python train.py --encoder_arch="vit" --model="image VAE" --dataset="photos with spoken descriptions (Open Images, Localized Narratives)" --train_examples=203450 --image_size=48 --crop_scale_min=0.7 --horizontal_flip=true --translate=0.12 --color_jitter=0.1 --bottleneck="kl" --downsampling_factor=8 --encoder_norm="layernorm_no_bias" --encoder_norm_position="pre" --encoder_activation="geglu" --encoder_mlp_ratio=2.67 --encoder_head_dim=48 --encoder_fused_qkv=false --encoder_bias="all" --encoder_qk_norm=false --encoder_layer_scale_init=0.1 --encoder_parallel_block=false --encoder_dropout=0.05 --encoder_inner_norm=false --encoder_moe="expert_choice" --encoder_num_experts=8 --encoder_moe_every=2 --encoder_expert_mlp_ratio=1 --encoder_experts_per_token=2 --encoder_shared_expert=false --encoder_patch_size=[8, 8] --encoder_conv_stem=false --encoder_layers=6 --encoder_width=256 --encoder_positions="relative_bias" --loss="mse" --latent_channels=32 --decoder_norm="groupnorm" --decoder_activation="silu" --decoder_weight_standardization=false --decoder_widths=[48, 96, 144, 192] --decoder_blocks_per_level=2 --decoder_block="basic" --decoder_attention=false --decoder_upsampling="nearest_conv" --kl_weight=0.001 --residual_init="none" --optimizer="soap" --beta2=0.99 --lr=0.0028 --beta1=0.95 --shampoo_beta=0.99 --eps=1e-08 --precondition_frequency=50 --max_precond_dim=512 --one_sided=false --adamw_lr_other_params=0.0021 --grad_clip=0.5 --steps=18300 --batch_size=128 --epochs=11.5 --lr_schedule="cosine" --final_lr_fraction=0 --warmup_steps=910 --weight_decay=0.06 --adamw_weight_decay_other_params=0
Rows from block 5 of the encoder of a small image VAE, named by matrix and row number. Rows with one number within an expert belong to one neuron, the router's apart. Each number is 50 + 15 x the weight over its row's rms, rounded and kept within 0 to 99. All counts start at 0. After the name is the row's rms in percent of the matrix's.
Before each expert's rows are labels from the 100 images, of 14976, where the router gives the expert most weight on average: "colour at peak" is the nearest of a few named colours to the mean colour under the peak. Only what is clearly more common there than usual is listed. The data: photos with spoken descriptions (Open Images, Localized Narratives). In brackets: how many of the 100.
# router: router (encoder.blocks.5.mlp.router.weight, 8x256, trained with AdamW), inputs 64-127
# gate: expert gate (encoder.blocks.5.mlp.gate, 8x256x256), inputs 64-127
# up: expert up (encoder.blocks.5.mlp.up, 8x256x256), inputs 64-127
# down: expert down (encoder.blocks.5.mlp.down, 8x256x256, transposed), outputs 64-127

# expert 5
colour at peak: black (100)
router.5 107:42 26 54 33 63 33 29 43 21 47 49 48 58 62 38 57 77 57 43 46 55 59 15 57 47 81 42 61 50 52 46 35 25 85 79 50 44 42 76 41 41 52 37 47 30 52 57 58 53 60 35 38 78 51 58 57 65 65 64 72 76 24 48 74
gate.0 074:55 61 80 59 49 46 43 52 58 58 53 26 46 66 63 48 41 41 45 90 61 60 56 24 41 32 60 46 43 52 84 71 49 74 86 39 67 49 22 38 51 39 37 37 74 52 44 34 32 56 52 59 34 53 42 43 46 82 52 43 26 39 47 48
up.0 077:58 40 39 63 40 88 77 56 41 70 77 58 62 53 39 55 64 44 42 55 39 66 58 63 60 42 34 40 44 59 28 72 55 42 61 55 17 60 39 58 37 40 38 22 47 58 34 52 47 52 31 55 46 42 53 76 64 57 76 52 65 77 44 38
down.0 073:64 61 59 33 46 57 56 33 81 62 62 55 52 48 42 62 44 63 67 42 58 14 47 67 53 51 25 72 43 56 67 44 57 51 48 56 60 40 64 71 54 58 85 43 10 61 58 51 72 30 32 33 58 41 42 49 39 45 23 35 50 51 40 46
gate.1 032:47 65 38 51 48 48 57 43 72 51 61 58 54 85 42 28 58 37 55 34 60 34 60 54 42 37 36 58 23 56 52 39 73 64 64 32 41 76 36 29 42 70 44 43 56 53 52 64 32 56 30 44 77 61 68 59 70 53 43 41 48 56 58 53
up.1 031:54 71 50 82 53 51 26 72 86 34 78 52 23 78 64 39 66 42 68 27 46 61 50 50 73 59 29 63 31 48 50 53 56 55 52 25 69 89 27 35 55 58 52 55 32 39 61 46 34 70 37 61 92 67 68 50 52 52 54 48 34 52 59 33
down.1 041:27 45 40 81 49 59 79 45 75 61 58 45 36 59 66 65 29 65 55 53 40 36 63 68 33 54 34 47 58 44 36 62 36 27 54 46 50 30 48 44 66 49 56 35 22 44 58 50 50 50 60 58 81 27 54 66 51 68 67 59 42 33 41 39
gate.2 093:44 73 54 32 38 57 42 37 44 57 61 55 49 61 53 57 51 83 43 78 52 75 70 46 54 66 65 63 56 46 47 66 45 66 45 32 40 67 60 51 33 48 53 43 43 59 57 82 23 61 50 42 64 43 40 46 50 33 21 51 47 47 69 55
up.2 091:73 25 44 66 47 33 77 59 54 54 21 41 48 26 61 60 37 54 48 46 27 45 39 68 62 47 55 38 49 58 63 30 63 47 40 58 45 32 41 38 53 47 69 60 75 49 34 32 72 40 61 44 40 57 37 61 76 55 58 54 39 59 45 40
down.2 094:53 65 48 56 39 61 51 35 39 52 38 67 35 52 31 39 45 52 45 63 31 61 61 62 39 58 50 51 47 44 36 80 34 30 35 30 18 48 49 55 61 61 64 19 39 61 82 52 26 46 33 57 57 37 67 56 28 70 34 38 65 38 37 50
gate.3 082:48 41 34 57 42 58 31 47 56 47 54 53 36 59 61 57 60 43 46 24 36 38 62 71 45 62 72 36 52 37 70 65 45 54 52 39 19 51 66 31 59 58 74 73 36 46 52 15 25 90 45 65 77 61 47 45 57 54 42 54 52 53 54 44
up.3 085:42 35 53 58 43 55 51 36 38 41 52 40 27 64 50 55 49 57 44 38 17 28 55 68 50 65 70 41 43 28 65 57 29 49 64 53 31 54 65 21 40 47 47 56 51 38 48 21 22 75 56 68 57 60 46 57 72 55 63 43 54 53 53 47
down.3 131:44 66 57 43 54 50 71 46 22 61 99 61 51 43 29 36 46 55 70 59 60 58 62 41 45 36 37 07 48 54 30 45 54 32 30 39 48 39 59 52 78 53 55 46 54 40 50 46 45 57 59 77 17 50 50 48 48 51 14 45 61 60 47 33
gate.4 159:51 35 54 63 56 24 22 73 46 52 53 40 17 37 59 26 65 57 62 64 60 51 67 53 44 63 50 42 53 62 71 68 67 50 53 42 80 43 76 66 39 61 34 48 27 66 68 37 23 45 51 31 32 46 65 56 54 62 58 45 30 44 44 70
up.4 125:45 46 55 47 43 26 37 50 37 49 73 68 64 39 51 41 66 54 42 51 56 52 77 50 29 77 51 60 46 56 53 53 55 35 38 65 50 47 45 61 23 38 44 49 50 43 71 45 37 62 64 54 34 45 32 45 57 27 53 17 42 41 60 68
down.4 126:38 41 18 52 46 68 70 50 53 95 23 60 59 56 55 18 41 42 42 46 67 44 78 80 45 47 54 40 55 73 60 38 78 40 63 48 58 51 57 48 71 67 53 62 40 55 62 53 40 33 32 65 43 59 55 22 70 70 58 63 59 60 34 71
gate.5 084:50 53 40 51 54 59 32 36 58 64 50 61 39 54 49 66 64 47 54 27 93 23 60 47 69 55 58 38 40 32 39 49 61 51 56 40 55 42 49 36 15 60 22 52 65 58 44 46 30 42 81 60 49 48 76 46 73 54 51 56 43 47 42 52
up.5 072:54 64 57 79 55 33 47 66 37 55 38 35 62 69 55 17 30 61 47 72 11 69 40 47 31 15 57 63 64 70 52 53 57 27 27 43 55 67 56 50 75 32 65 45 41 45 51 54 65 63 34 69 55 53 14 30 12 52 36 39 58 35 62 50
down.5 082:69 52 61 78 42 71 45 39 78 70 67 53 60 42 57 50 43 40 66 75 64 42 63 58 60 59 50 38 36 50 37 48 53 41 68 50 60 68 27 36 37 29 21 53 54 48 44 68 56 42 49 61 39 67 40 23 61 43 52 42 45 70 16 67
gate.6 132:43 29 76 71 53 55 38 48 42 42 66 82 64 75 50 51 27 30 30 76 45 45 42 40 58 48 35 64 29 62 57 30 67 31 30 17 60 50 28 42 61 55 43 38 38 18 45 33 49 66 45 64 63 47 57 20 65 51 65 34 54 35 67 63
up.6 132:40 55 47 20 31 45 44 61 56 34 52 48 46 48 51 49 41 43 58 35 82 42 76 79 59 58 56 32 49 40 39 58 47 49 68 61 79 48 75 61 22 73 45 43 53 62 42 37 34 50 37 56 42 63 61 54 31 53 67 30 38 34 59 30
down.6 127:36 36 45 55 36 66 65 28 42 71 65 67 56 42 53 55 38 59 36 27 17 35 63 80 51 36 66 62 67 31 45 48 39 09 55 50 59 63 51 55 59 79 34 37 47 41 51 47 49 42 61 76 76 71 46 16 55 68 66 57 48 69 52 36

# expert 4
colour at peak: white (90)
router.4 092:72 63 73 30 33 64 62 49 40 41 36 48 61 38 48 52 30 53 66 11 70 64 33 31 45 38 42 64 60 35 57 76 52 59 27 46 74 39 45 54 58 50 62 35 42 49 47 27 63 60 44 50 40 37 59 58 49 30 48 41 39 44 51 51
gate.0 051:40 53 48 43 36 37 72 23 31 64 05 63 42 43 60 58 38 49 42 21 41 53 64 61 33 37 28 63 56 69 43 44 43 41 35 44 56 60 58 44 53 37 54 55 67 39 70 59 43 28 61 61 65 46 45 49 33 30 43 60 41 55 39 35
up.0 050:45 70 15 50 65 61 61 36 28 60 75 52 56 48 45 54 72 38 40 33 78 69 38 64 43 29 50 65 53 64 45 73 65 19 55 54 41 53 52 35 64 47 39 38 45 49 37 35 68 47 36 68 52 55 20 43 33 52 43 49 23 31 41 79
down.0 068:42 42 58 49 72 37 54 40 29 45 74 50 41 27 57 40 69 39 63 61 41 63 51 40 40 49 22 21 52 48 17 58 16 36 42 55 40 19 37 64 60 43 95 33 57 35 63 74 28 47 58 44 36 37 19 78 27 47 30 36 64 60 59 54
gate.1 085:58 99 66 48 70 50 52 21 70 56 16 53 49 26 75 19 41 56 56 77 89 60 61 46 74 58 69 26 50 63 53 44 53 70 45 56 91 56 44 53 51 81 71 49 41 58 47 41 52 48 54 57 46 38 65 46 29 00 66 62 42 74 61 38
up.1 076:44 22 52 36 26 55 27 65 32 41 52 59 58 48 21 81 68 57 32 30 23 43 55 54 30 60 48 73 41 38 58 41 29 43 53 31 05 37 59 41 50 39 39 57 46 31 55 45 54 71 49 52 62 63 51 54 76 82 49 53 70 19 42 65
down.1 205:42 76 44 63 76 55 50 40 59 38 45 45 56 42 70 36 56 36 59 49 58 50 53 53 39 39 57 21 59 54 60 57 71 62 58 60 68 41 42 62 40 71 81 55 68 43 47 61 55 84 66 43 36 50 55 21 70 38 31 26 36 63 52 28
gate.2 086:48 36 19 27 72 52 40 78 55 64 67 35 22 47 50 75 52 55 42 52 64 42 29 46 54 87 36 56 54 45 28 79 48 52 18 60 30 41 49 56 55 57 71 71 33 51 24 46 67 65 48 38 53 28 48 60 37 32 17 73 60 24 53 52
up.2 106:45 59 72 67 54 47 31 50 51 33 39 43 56 58 61 57 81 89 29 53 16 74 54 62 54 28 43 58 49 78 52 32 22 60 64 39 53 39 50 40 86 66 42 29 46 52 49 43 55 19 48 55 17 66 59 43 46 61 78 51 84 78 64 50
down.2 083:52 75 59 49 59 44 62 33 30 39 75 63 30 40 41 75 63 50 60 47 45 53 37 40 67 57 27 69 57 37 47 40 31 46 26 73 18 51 71 83 49 40 80 27 23 48 48 44 46 48 46 43 65 51 72 78 43 52 37 25 30 42 63 55
gate.3 136:70 68 55 41 50 48 47 41 46 59 31 56 48 52 56 54 82 60 53 69 73 65 14 43 77 51 45 55 53 39 59 74 49 26 60 20 24 38 33 20 42 65 48 33 41 40 62 42 10 32 61 49 56 53 45 56 53 26 59 76 67 49 24 75
up.3 102:45 40 64 58 61 45 25 49 36 71 65 52 54 82 29 69 37 42 58 70 75 37 62 68 25 44 49 57 26 84 37 50 22 44 62 47 15 51 53 40 48 51 46 54 31 50 61 82 13 88 41 71 46 60 22 70 42 65 59 53 63 44 53 58
down.3 115:63 65 62 43 36 78 46 26 52 39 30 41 57 56 41 63 67 38 23 36 66 72 29 48 73 48 47 50 57 33 54 34 52 36 45 61 48 50 38 37 60 59 81 55 68 29 42 54 55 60 40 52 41 64 70 26 81 60 59 52 46 54 30 21
gate.4 101:47 58 58 54 29 50 67 57 68 41 45 34 67 55 25 62 65 65 26 54 35 74 95 15 02 38 63 27 38 46 50 47 70 56 51 44 31 53 60 32 54 60 41 29 59 43 70 67 66 57 35 59 31 28 90 34 53 63 62 65 57 64 69 52
up.4 145:36 36 56 36 65 64 50 36 62 55 23 58 96 51 46 38 65 46 19 72 41 52 46 47 57 70 26 57 41 51 60 83 32 46 18 42 69 77 58 49 44 57 78 40 50 48 43 75 77 54 46 49 62 31 51 49 67 49 67 46 50 44 42 36
down.4 143:47 76 52 73 55 61 33 66 47 32 69 38 46 63 46 77 63 52 69 13 51 48 35 45 29 37 83 42 44 33 59 41 45 86 56 48 39 27 37 58 54 22 44 77 56 61 41 55 48 42 46 36 46 61 48 51 51 30 43 54 50 46 45 53
gate.5 064:57 49 60 45 64 48 56 41 50 62 40 57 52 40 43 81 72 31 37 47 41 35 29 33 42 67 80 66 42 53 49 88 53 67 44 69 64 38 67 41 57 45 43 42 50 47 48 52 47 41 26 38 53 52 58 65 61 49 39 48 44 65 66 21
up.5 063:31 31 62 48 07 60 46 53 57 64 67 43 51 66 52 57 70 50 54 39 44 64 67 68 57 48 51 24 64 39 50 28 37 52 25 55 63 47 52 73 48 63 44 32 29 65 57 62 29 66 48 37 45 54 43 47 66 50 72 39 45 61 28 60
down.5 076:40 46 45 08 35 42 72 62 76 64 32 69 62 48 23 15 62 56 57 42 52 30 57 85 63 56 57 67 38 60 46 58 37 50 66 43 52 74 46 52 58 28 76 36 69 67 68 48 39 37 48 61 53 43 46 25 67 50 19 61 49 47 70 69
gate.6 104:55 35 64 61 40 69 38 60 41 43 41 61 62 54 57 52 57 58 52 46 57 40 45 38 39 39 64 29 27 59 71 61 69 41 65 36 53 55 45 57 56 76 64 55 35 43 29 49 35 43 45 43 52 42 58 43 58 46 71 35 82 45 27 23
up.6 089:48 35 39 31 11 63 56 77 66 56 53 54 45 50 57 73 69 70 50 66 72 48 38 23 64 60 58 22 47 51 75 73 57 53 48 45 74 76 49 34 75 62 67 50 41 50 20 48 48 34 58 53 35 54 58 45 15 56 50 59 41 48 40 17
down.6 096:66 50 62 64 46 62 39 25 39 95 87 50 31 24 36 37 47 72 58 82 63 45 60 82 31 40 56 33 52 48 53 43 38 30 53 53 47 54 49 56 67 49 82 24 61 51 25 50 59 33 67 87 44 65 51 28 39 63 34 43 65 59 39 60

# expert 3
colour at peak: grey (87)
router.3 117:67 42 76 55 42 65 59 48 50 52 47 63 55 30 30 48 38 63 41 48 42 69 59 71 61 45 45 67 21 36 38 36 53 70 54 43 62 20 83 42 42 42 46 63 36 79 40 50 38 74 26 48 54 44 58 62 63 30 49 54 58 37 53 58
gate.0 108:58 41 65 40 69 74 57 38 40 45 62 24 41 54 56 44 41 36 33 73 58 34 60 31 40 34 45 54 61 48 30 44 44 35 67 41 52 61 50 48 47 57 67 26 49 28 63 47 44 77 52 31 40 56 53 57 24 35 58 77 77 36 65 61
up.0 099:39 58 60 41 56 37 54 43 50 60 73 25 31 54 60 30 52 43 32 83 56 35 56 21 36 36 38 48 59 49 32 48 43 54 80 46 62 73 59 57 49 65 54 38 44 37 69 33 33 66 51 33 37 55 45 63 34 37 55 84 79 50 60 51
down.0 113:55 49 36 65 69 64 49 51 47 73 52 73 60 53 37 90 47 61 66 40 63 62 41 99 37 46 49 59 28 65 56 19 65 48 37 43 50 34 27 50 38 38 46 57 39 71 62 68 71 59 39 69 64 25 67 46 35 58 44 17 60 55 24 38
gate.1 099:59 49 50 59 30 42 36 23 45 45 64 49 35 61 69 36 49 53 55 31 40 73 42 62 50 90 51 41 73 72 73 62 15 84 56 56 34 51 60 56 51 32 43 35 57 46 36 38 48 43 57 59 47 53 85 44 46 46 52 46 54 85 29 44
up.1 086:37 80 46 55 44 48 55 46 41 72 56 40 46 81 30 54 25 32 60 50 31 61 50 69 76 45 57 39 43 44 54 33 42 57 46 59 54 46 51 65 20 57 62 78 32 49 61 38 65 49 61 47 51 35 63 41 43 57 69 37 68 55 61 67
down.1 087:51 70 43 49 48 23 41 49 57 39 55 58 30 67 56 69 38 54 61 57 54 54 48 59 54 27 27 58 43 69 82 24 52 80 63 41 60 49 59 69 87 37 47 40 50 40 50 43 71 51 52 52 72 57 58 63 44 61 72 35 58 45 54 38
gate.2 119:71 40 28 39 59 30 56 62 51 19 51 45 41 53 26 43 47 54 69 42 67 54 68 76 69 51 62 41 46 26 75 45 58 37 42 58 41 63 48 41 13 25 43 33 51 22 46 52 32 48 54 52 62 54 69 56 56 77 39 71 63 59 33 41
up.2 107:35 52 72 82 47 47 58 41 59 42 27 46 25 60 64 41 38 39 53 71 31 51 59 42 40 20 70 64 56 51 58 67 47 70 56 21 48 59 35 24 64 45 00 32 74 18 49 58 53 48 55 53 25 38 55 51 58 81 83 49 46 70 31 56
down.2 115:66 52 36 42 70 75 47 43 47 84 68 67 68 30 46 75 68 79 29 52 51 31 17 66 45 44 19 50 42 51 53 25 55 29 40 65 50 42 64 58 51 64 91 42 32 73 36 55 52 38 57 30 69 48 74 41 32 30 32 35 38 46 65 47
gate.3 118:39 45 63 62 70 42 48 56 46 30 45 73 64 52 51 54 56 57 46 60 57 56 50 58 77 75 34 56 14 48 38 35 60 48 56 33 62 38 27 50 49 16 42 62 44 57 63 55 46 49 64 56 58 68 53 45 30 34 67 41 52 61 53 60
up.3 147:41 42 54 50 26 55 69 50 42 68 51 56 69 32 38 47 59 47 46 34 40 94 61 40 28 52 02 63 56 65 42 54 44 76 58 68 62 45 73 56 65 40 70 45 60 67 40 52 49 43 40 31 60 41 54 51 73 66 76 71 35 35 31 33
down.3 119:69 58 29 43 32 59 53 56 53 40 47 35 36 39 74 50 57 61 05 42 54 44 39 81 62 40 98 56 36 31 24 37 53 49 58 40 43 65 40 29 59 47 20 39 58 64 38 36 41 64 64 73 40 41 55 55 45 45 19 51 54 90 50 25
gate.4 048:43 33 11 63 22 71 67 42 48 43 41 15 83 18 71 43 43 45 21 62 58 39 40 54 68 49 40 91 56 69 39 56 42 44 66 46 63 41 42 41 53 32 31 52 79 58 45 73 59 39 72 55 46 36 53 57 80 64 64 29 55 57 52 37
up.4 053:61 62 24 60 41 63 50 67 55 71 31 35 79 35 74 25 57 50 22 81 73 70 52 47 59 13 64 33 78 47 65 57 54 53 34 51 23 61 63 48 55 68 58 47 44 32 43 62 45 29 46 62 70 28 58 33 61 69 42 36 23 42 41 63
down.4 062:50 41 64 41 72 65 73 29 00 42 42 55 40 77 48 45 60 48 48 55 57 65 47 81 41 52 45 25 52 51 46 39 45 40 57 56 45 23 64 61 32 42 57 57 21 57 67 68 40 48 58 40 52 39 63 66 62 40 48 53 59 39 33 45
gate.5 121:63 39 45 55 30 50 51 51 59 46 66 64 54 74 36 49 64 39 60 18 49 39 58 30 60 26 63 39 54 38 45 54 25 62 50 66 46 79 54 59 61 37 53 46 67 84 58 77 52 43 75 59 18 32 59 61 50 57 42 44 52 34 67 56
up.5 104:58 43 41 64 39 42 49 72 68 52 40 22 68 21 58 65 48 57 42 33 72 39 37 27 44 51 67 42 61 36 52 25 57 52 42 42 71 46 38 42 58 60 71 51 29 34 61 37 42 57 32 44 80 54 33 62 40 84 65 75 44 75 48 50
down.5 104:56 91 43 43 45 47 55 46 43 17 48 68 44 66 44 46 45 53 37 27 28 66 57 54 86 63 49 41 59 56 61 40 78 45 42 51 40 28 44 50 50 26 57 60 56 56 64 47 29 65 53 43 21 23 88 69 88 57 44 30 33 29 54 49
gate.6 076:48 59 45 62 67 45 45 23 54 51 66 72 43 69 45 27 47 58 64 48 36 87 58 50 37 59 42 39 63 49 19 66 28 37 57 38 29 41 32 65 63 45 56 37 50 60 35 57 56 63 24 53 53 66 44 48 51 55 21 38 33 43 64 58
up.6 077:65 40 48 47 59 20 52 33 44 32 55 60 45 31 44 25 38 81 46 27 48 71 57 33 41 51 44 47 50 59 40 70 40 69 46 31 78 55 64 39 64 60 66 42 34 52 38 61 53 48 08 41 54 63 55 43 49 62 38 56 29 40 42 52
down.6 082:48 74 53 81 41 40 55 73 67 75 48 46 72 63 59 61 34 42 36 67 55 45 68 58 60 47 73 42 51 24 30 33 63 53 50 51 60 53 31 10 47 31 09 48 79 58 49 38 61 52 65 62 42 28 35 53 90 46 48 60 51 71 40 56

# expert 1
colour at peak: brown (76)
router.1 103:43 31 63 74 44 29 64 63 50 45 49 44 47 52 21 86 67 41 48 57 40 52 50 66 42 55 52 60 75 57 62 62 17 67 62 56 47 60 80 46 50 40 32 51 57 56 66 54 49 34 07 52 80 16 52 36 68 63 54 73 73 22 49 57
gate.0 093:62 46 59 44 57 64 33 32 45 51 75 55 45 38 30 65 60 62 53 16 70 34 68 11 64 42 48 63 37 54 52 80 39 30 35 25 61 35 16 49 37 58 65 73 30 55 59 44 75 61 50 19 66 50 71 23 54 52 50 63 77 25 31 54
up.0 092:61 38 39 39 60 50 67 37 57 47 52 29 42 56 56 30 40 49 52 60 34 50 46 79 64 73 45 68 32 50 38 53 80 47 70 72 44 48 92 31 69 33 70 79 79 33 34 57 57 44 52 68 27 54 31 46 47 55 64 68 48 59 59 37
down.0 111:67 53 60 41 19 24 67 57 56 32 87 36 49 56 65 35 64 40 50 48 56 51 48 89 42 45 47 76 46 41 49 68 43 43 70 40 54 64 18 35 56 42 30 63 46 58 23 43 54 25 50 35 52 37 34 80 46 44 41 62 61 69 60 34
gate.1 074:70 31 51 58 46 36 48 30 54 38 71 71 36 68 60 84 43 65 55 67 53 54 57 74 42 59 55 68 46 60 45 17 33 56 55 56 59 63 35 59 21 76 39 34 32 60 36 32 19 45 40 58 62 73 47 27 63 62 75 37 53 42 65 48
up.1 078:47 41 34 23 51 53 73 42 54 82 53 67 45 40 32 60 40 31 54 30 32 34 37 57 76 26 50 41 77 49 71 61 53 56 76 35 27 45 70 31 26 55 57 61 69 58 48 44 33 75 63 30 29 29 54 54 46 44 38 58 31 30 47 59
down.1 080:54 50 45 55 76 42 72 40 91 31 71 44 19 46 61 41 80 47 48 43 48 31 30 29 50 43 40 54 48 46 31 58 48 58 33 47 22 43 57 67 62 53 80 61 25 50 56 51 31 42 18 21 70 43 93 81 37 51 19 37 37 46 90 58
gate.2 059:29 81 30 45 53 83 37 83 57 25 41 45 31 40 53 55 50 29 39 94 62 23 38 56 39 57 75 44 35 50 43 33 49 37 65 49 36 57 15 57 47 74 56 46 34 22 68 36 44 39 63 50 44 20 56 49 32 54 45 22 79 70 74 41
up.2 064:45 48 56 67 62 59 66 51 43 80 67 40 43 56 61 54 67 56 56 34 47 61 37 47 59 52 03 40 53 38 74 42 59 73 56 37 54 49 84 40 64 59 52 75 61 60 43 46 17 51 44 50 37 74 27 55 43 71 75 87 46 46 73 80
down.2 073:55 35 49 47 68 38 69 52 99 09 30 35 40 57 61 76 45 58 34 39 56 44 33 77 37 46 90 82 49 47 46 68 42 48 55 47 43 48 43 47 27 45 51 28 55 43 47 53 49 66 52 47 53 33 58 59 53 25 36 55 43 50 69 35
gate.3 080:55 70 30 64 52 47 49 47 62 52 69 31 38 59 46 27 41 46 67 16 62 36 40 36 55 65 25 62 57 81 55 64 49 45 42 46 60 41 52 70 38 54 64 68 65 32 41 66 46 41 49 61 69 45 47 70 57 69 41 47 22 34 39 28
up.3 099:55 52 19 53 42 66 48 78 59 57 43 46 34 48 60 33 02 32 45 42 63 40 43 46 91 37 47 50 37 55 72 75 49 32 57 70 88 32 50 60 51 46 43 60 51 59 56 83 33 65 62 48 63 25 38 48 47 50 62 47 15 51 49 43
down.3 093:43 43 65 53 32 67 63 65 20 75 46 57 68 58 48 40 29 47 36 58 23 56 86 60 46 49 47 38 34 60 40 37 61 48 64 37 13 48 42 23 49 64 19 60 90 57 65 55 51 58 47 50 33 55 40 21 57 63 63 62 70 68 46 44
gate.4 103:31 26 61 59 40 64 43 56 42 63 55 57 59 25 67 36 57 63 58 45 50 51 61 54 52 36 43 57 59 52 47 29 52 52 52 69 57 48 59 45 65 55 64 45 41 78 40 47 42 57 45 37 49 37 72 40 68 56 76 58 41 82 35 40
up.4 105:73 59 35 32 45 53 67 25 57 42 29 44 46 62 52 66 39 37 08 45 46 58 53 42 56 37 37 56 46 48 66 74 72 48 52 27 55 47 65 36 49 48 28 46 26 34 34 54 63 47 46 61 54 56 45 62 75 72 36 50 48 35 38 63
down.4 103:37 48 35 55 29 59 47 57 59 28 48 55 48 32 64 50 52 69 52 45 40 55 49 63 61 54 41 59 44 85 70 28 57 60 82 40 54 56 36 43 58 61 48 64 74 70 53 52 41 71 56 28 33 45 53 22 53 52 73 56 71 46 50 39
gate.5 066:68 66 67 41 73 37 64 76 35 47 56 17 57 43 55 60 40 61 56 60 33 53 46 34 58 55 27 34 58 50 26 51 21 65 49 51 85 49 37 48 81 42 37 31 36 74 43 43 44 58 45 44 51 52 45 57 61 74 46 46 76 44 32 78
up.5 065:34 51 37 62 28 43 12 73 54 57 34 64 40 42 58 61 65 53 41 42 79 69 66 59 32 67 77 50 46 54 64 27 49 44 37 52 47 52 56 60 39 27 13 49 39 62 47 42 49 79 70 85 76 56 62 51 36 24 49 64 34 44 26 22
down.5 086:59 36 76 67 77 47 54 51 66 43 44 40 42 47 64 76 45 47 55 41 57 72 22 22 26 53 13 66 43 30 32 76 47 32 29 56 53 56 55 46 40 35 62 70 44 45 44 67 50 58 41 70 57 53 35 71 32 48 31 32 38 50 68 49
gate.6 046:44 68 37 42 57 42 34 76 39 67 28 50 65 64 58 50 53 57 56 57 47 47 73 33 57 39 24 40 25 45 51 44 36 56 48 37 67 53 36 36 54 71 26 68 27 77 49 32 33 53 68 49 70 61 29 52 61 65 45 42 68 53 37 49
up.6 065:35 56 40 39 37 42 73 53 48 50 61 45 68 62 41 54 49 47 38 52 27 76 54 48 58 54 55 55 29 44 35 65 35 71 55 54 45 40 47 50 43 56 51 58 42 52 46 33 61 40 38 46 42 28 48 71 63 60 43 15 76 35 58 58
down.6 098:23 35 50 66 60 57 38 30 22 24 90 55 54 62 74 51 56 29 58 47 37 30 52 72 87 62 78 38 84 21 40 26 63 62 75 37 56 50 56 45 47 50 70 47 52 44 55 61 63 55 68 35 46 39 25 26 34 46 55 48 39 61 26 40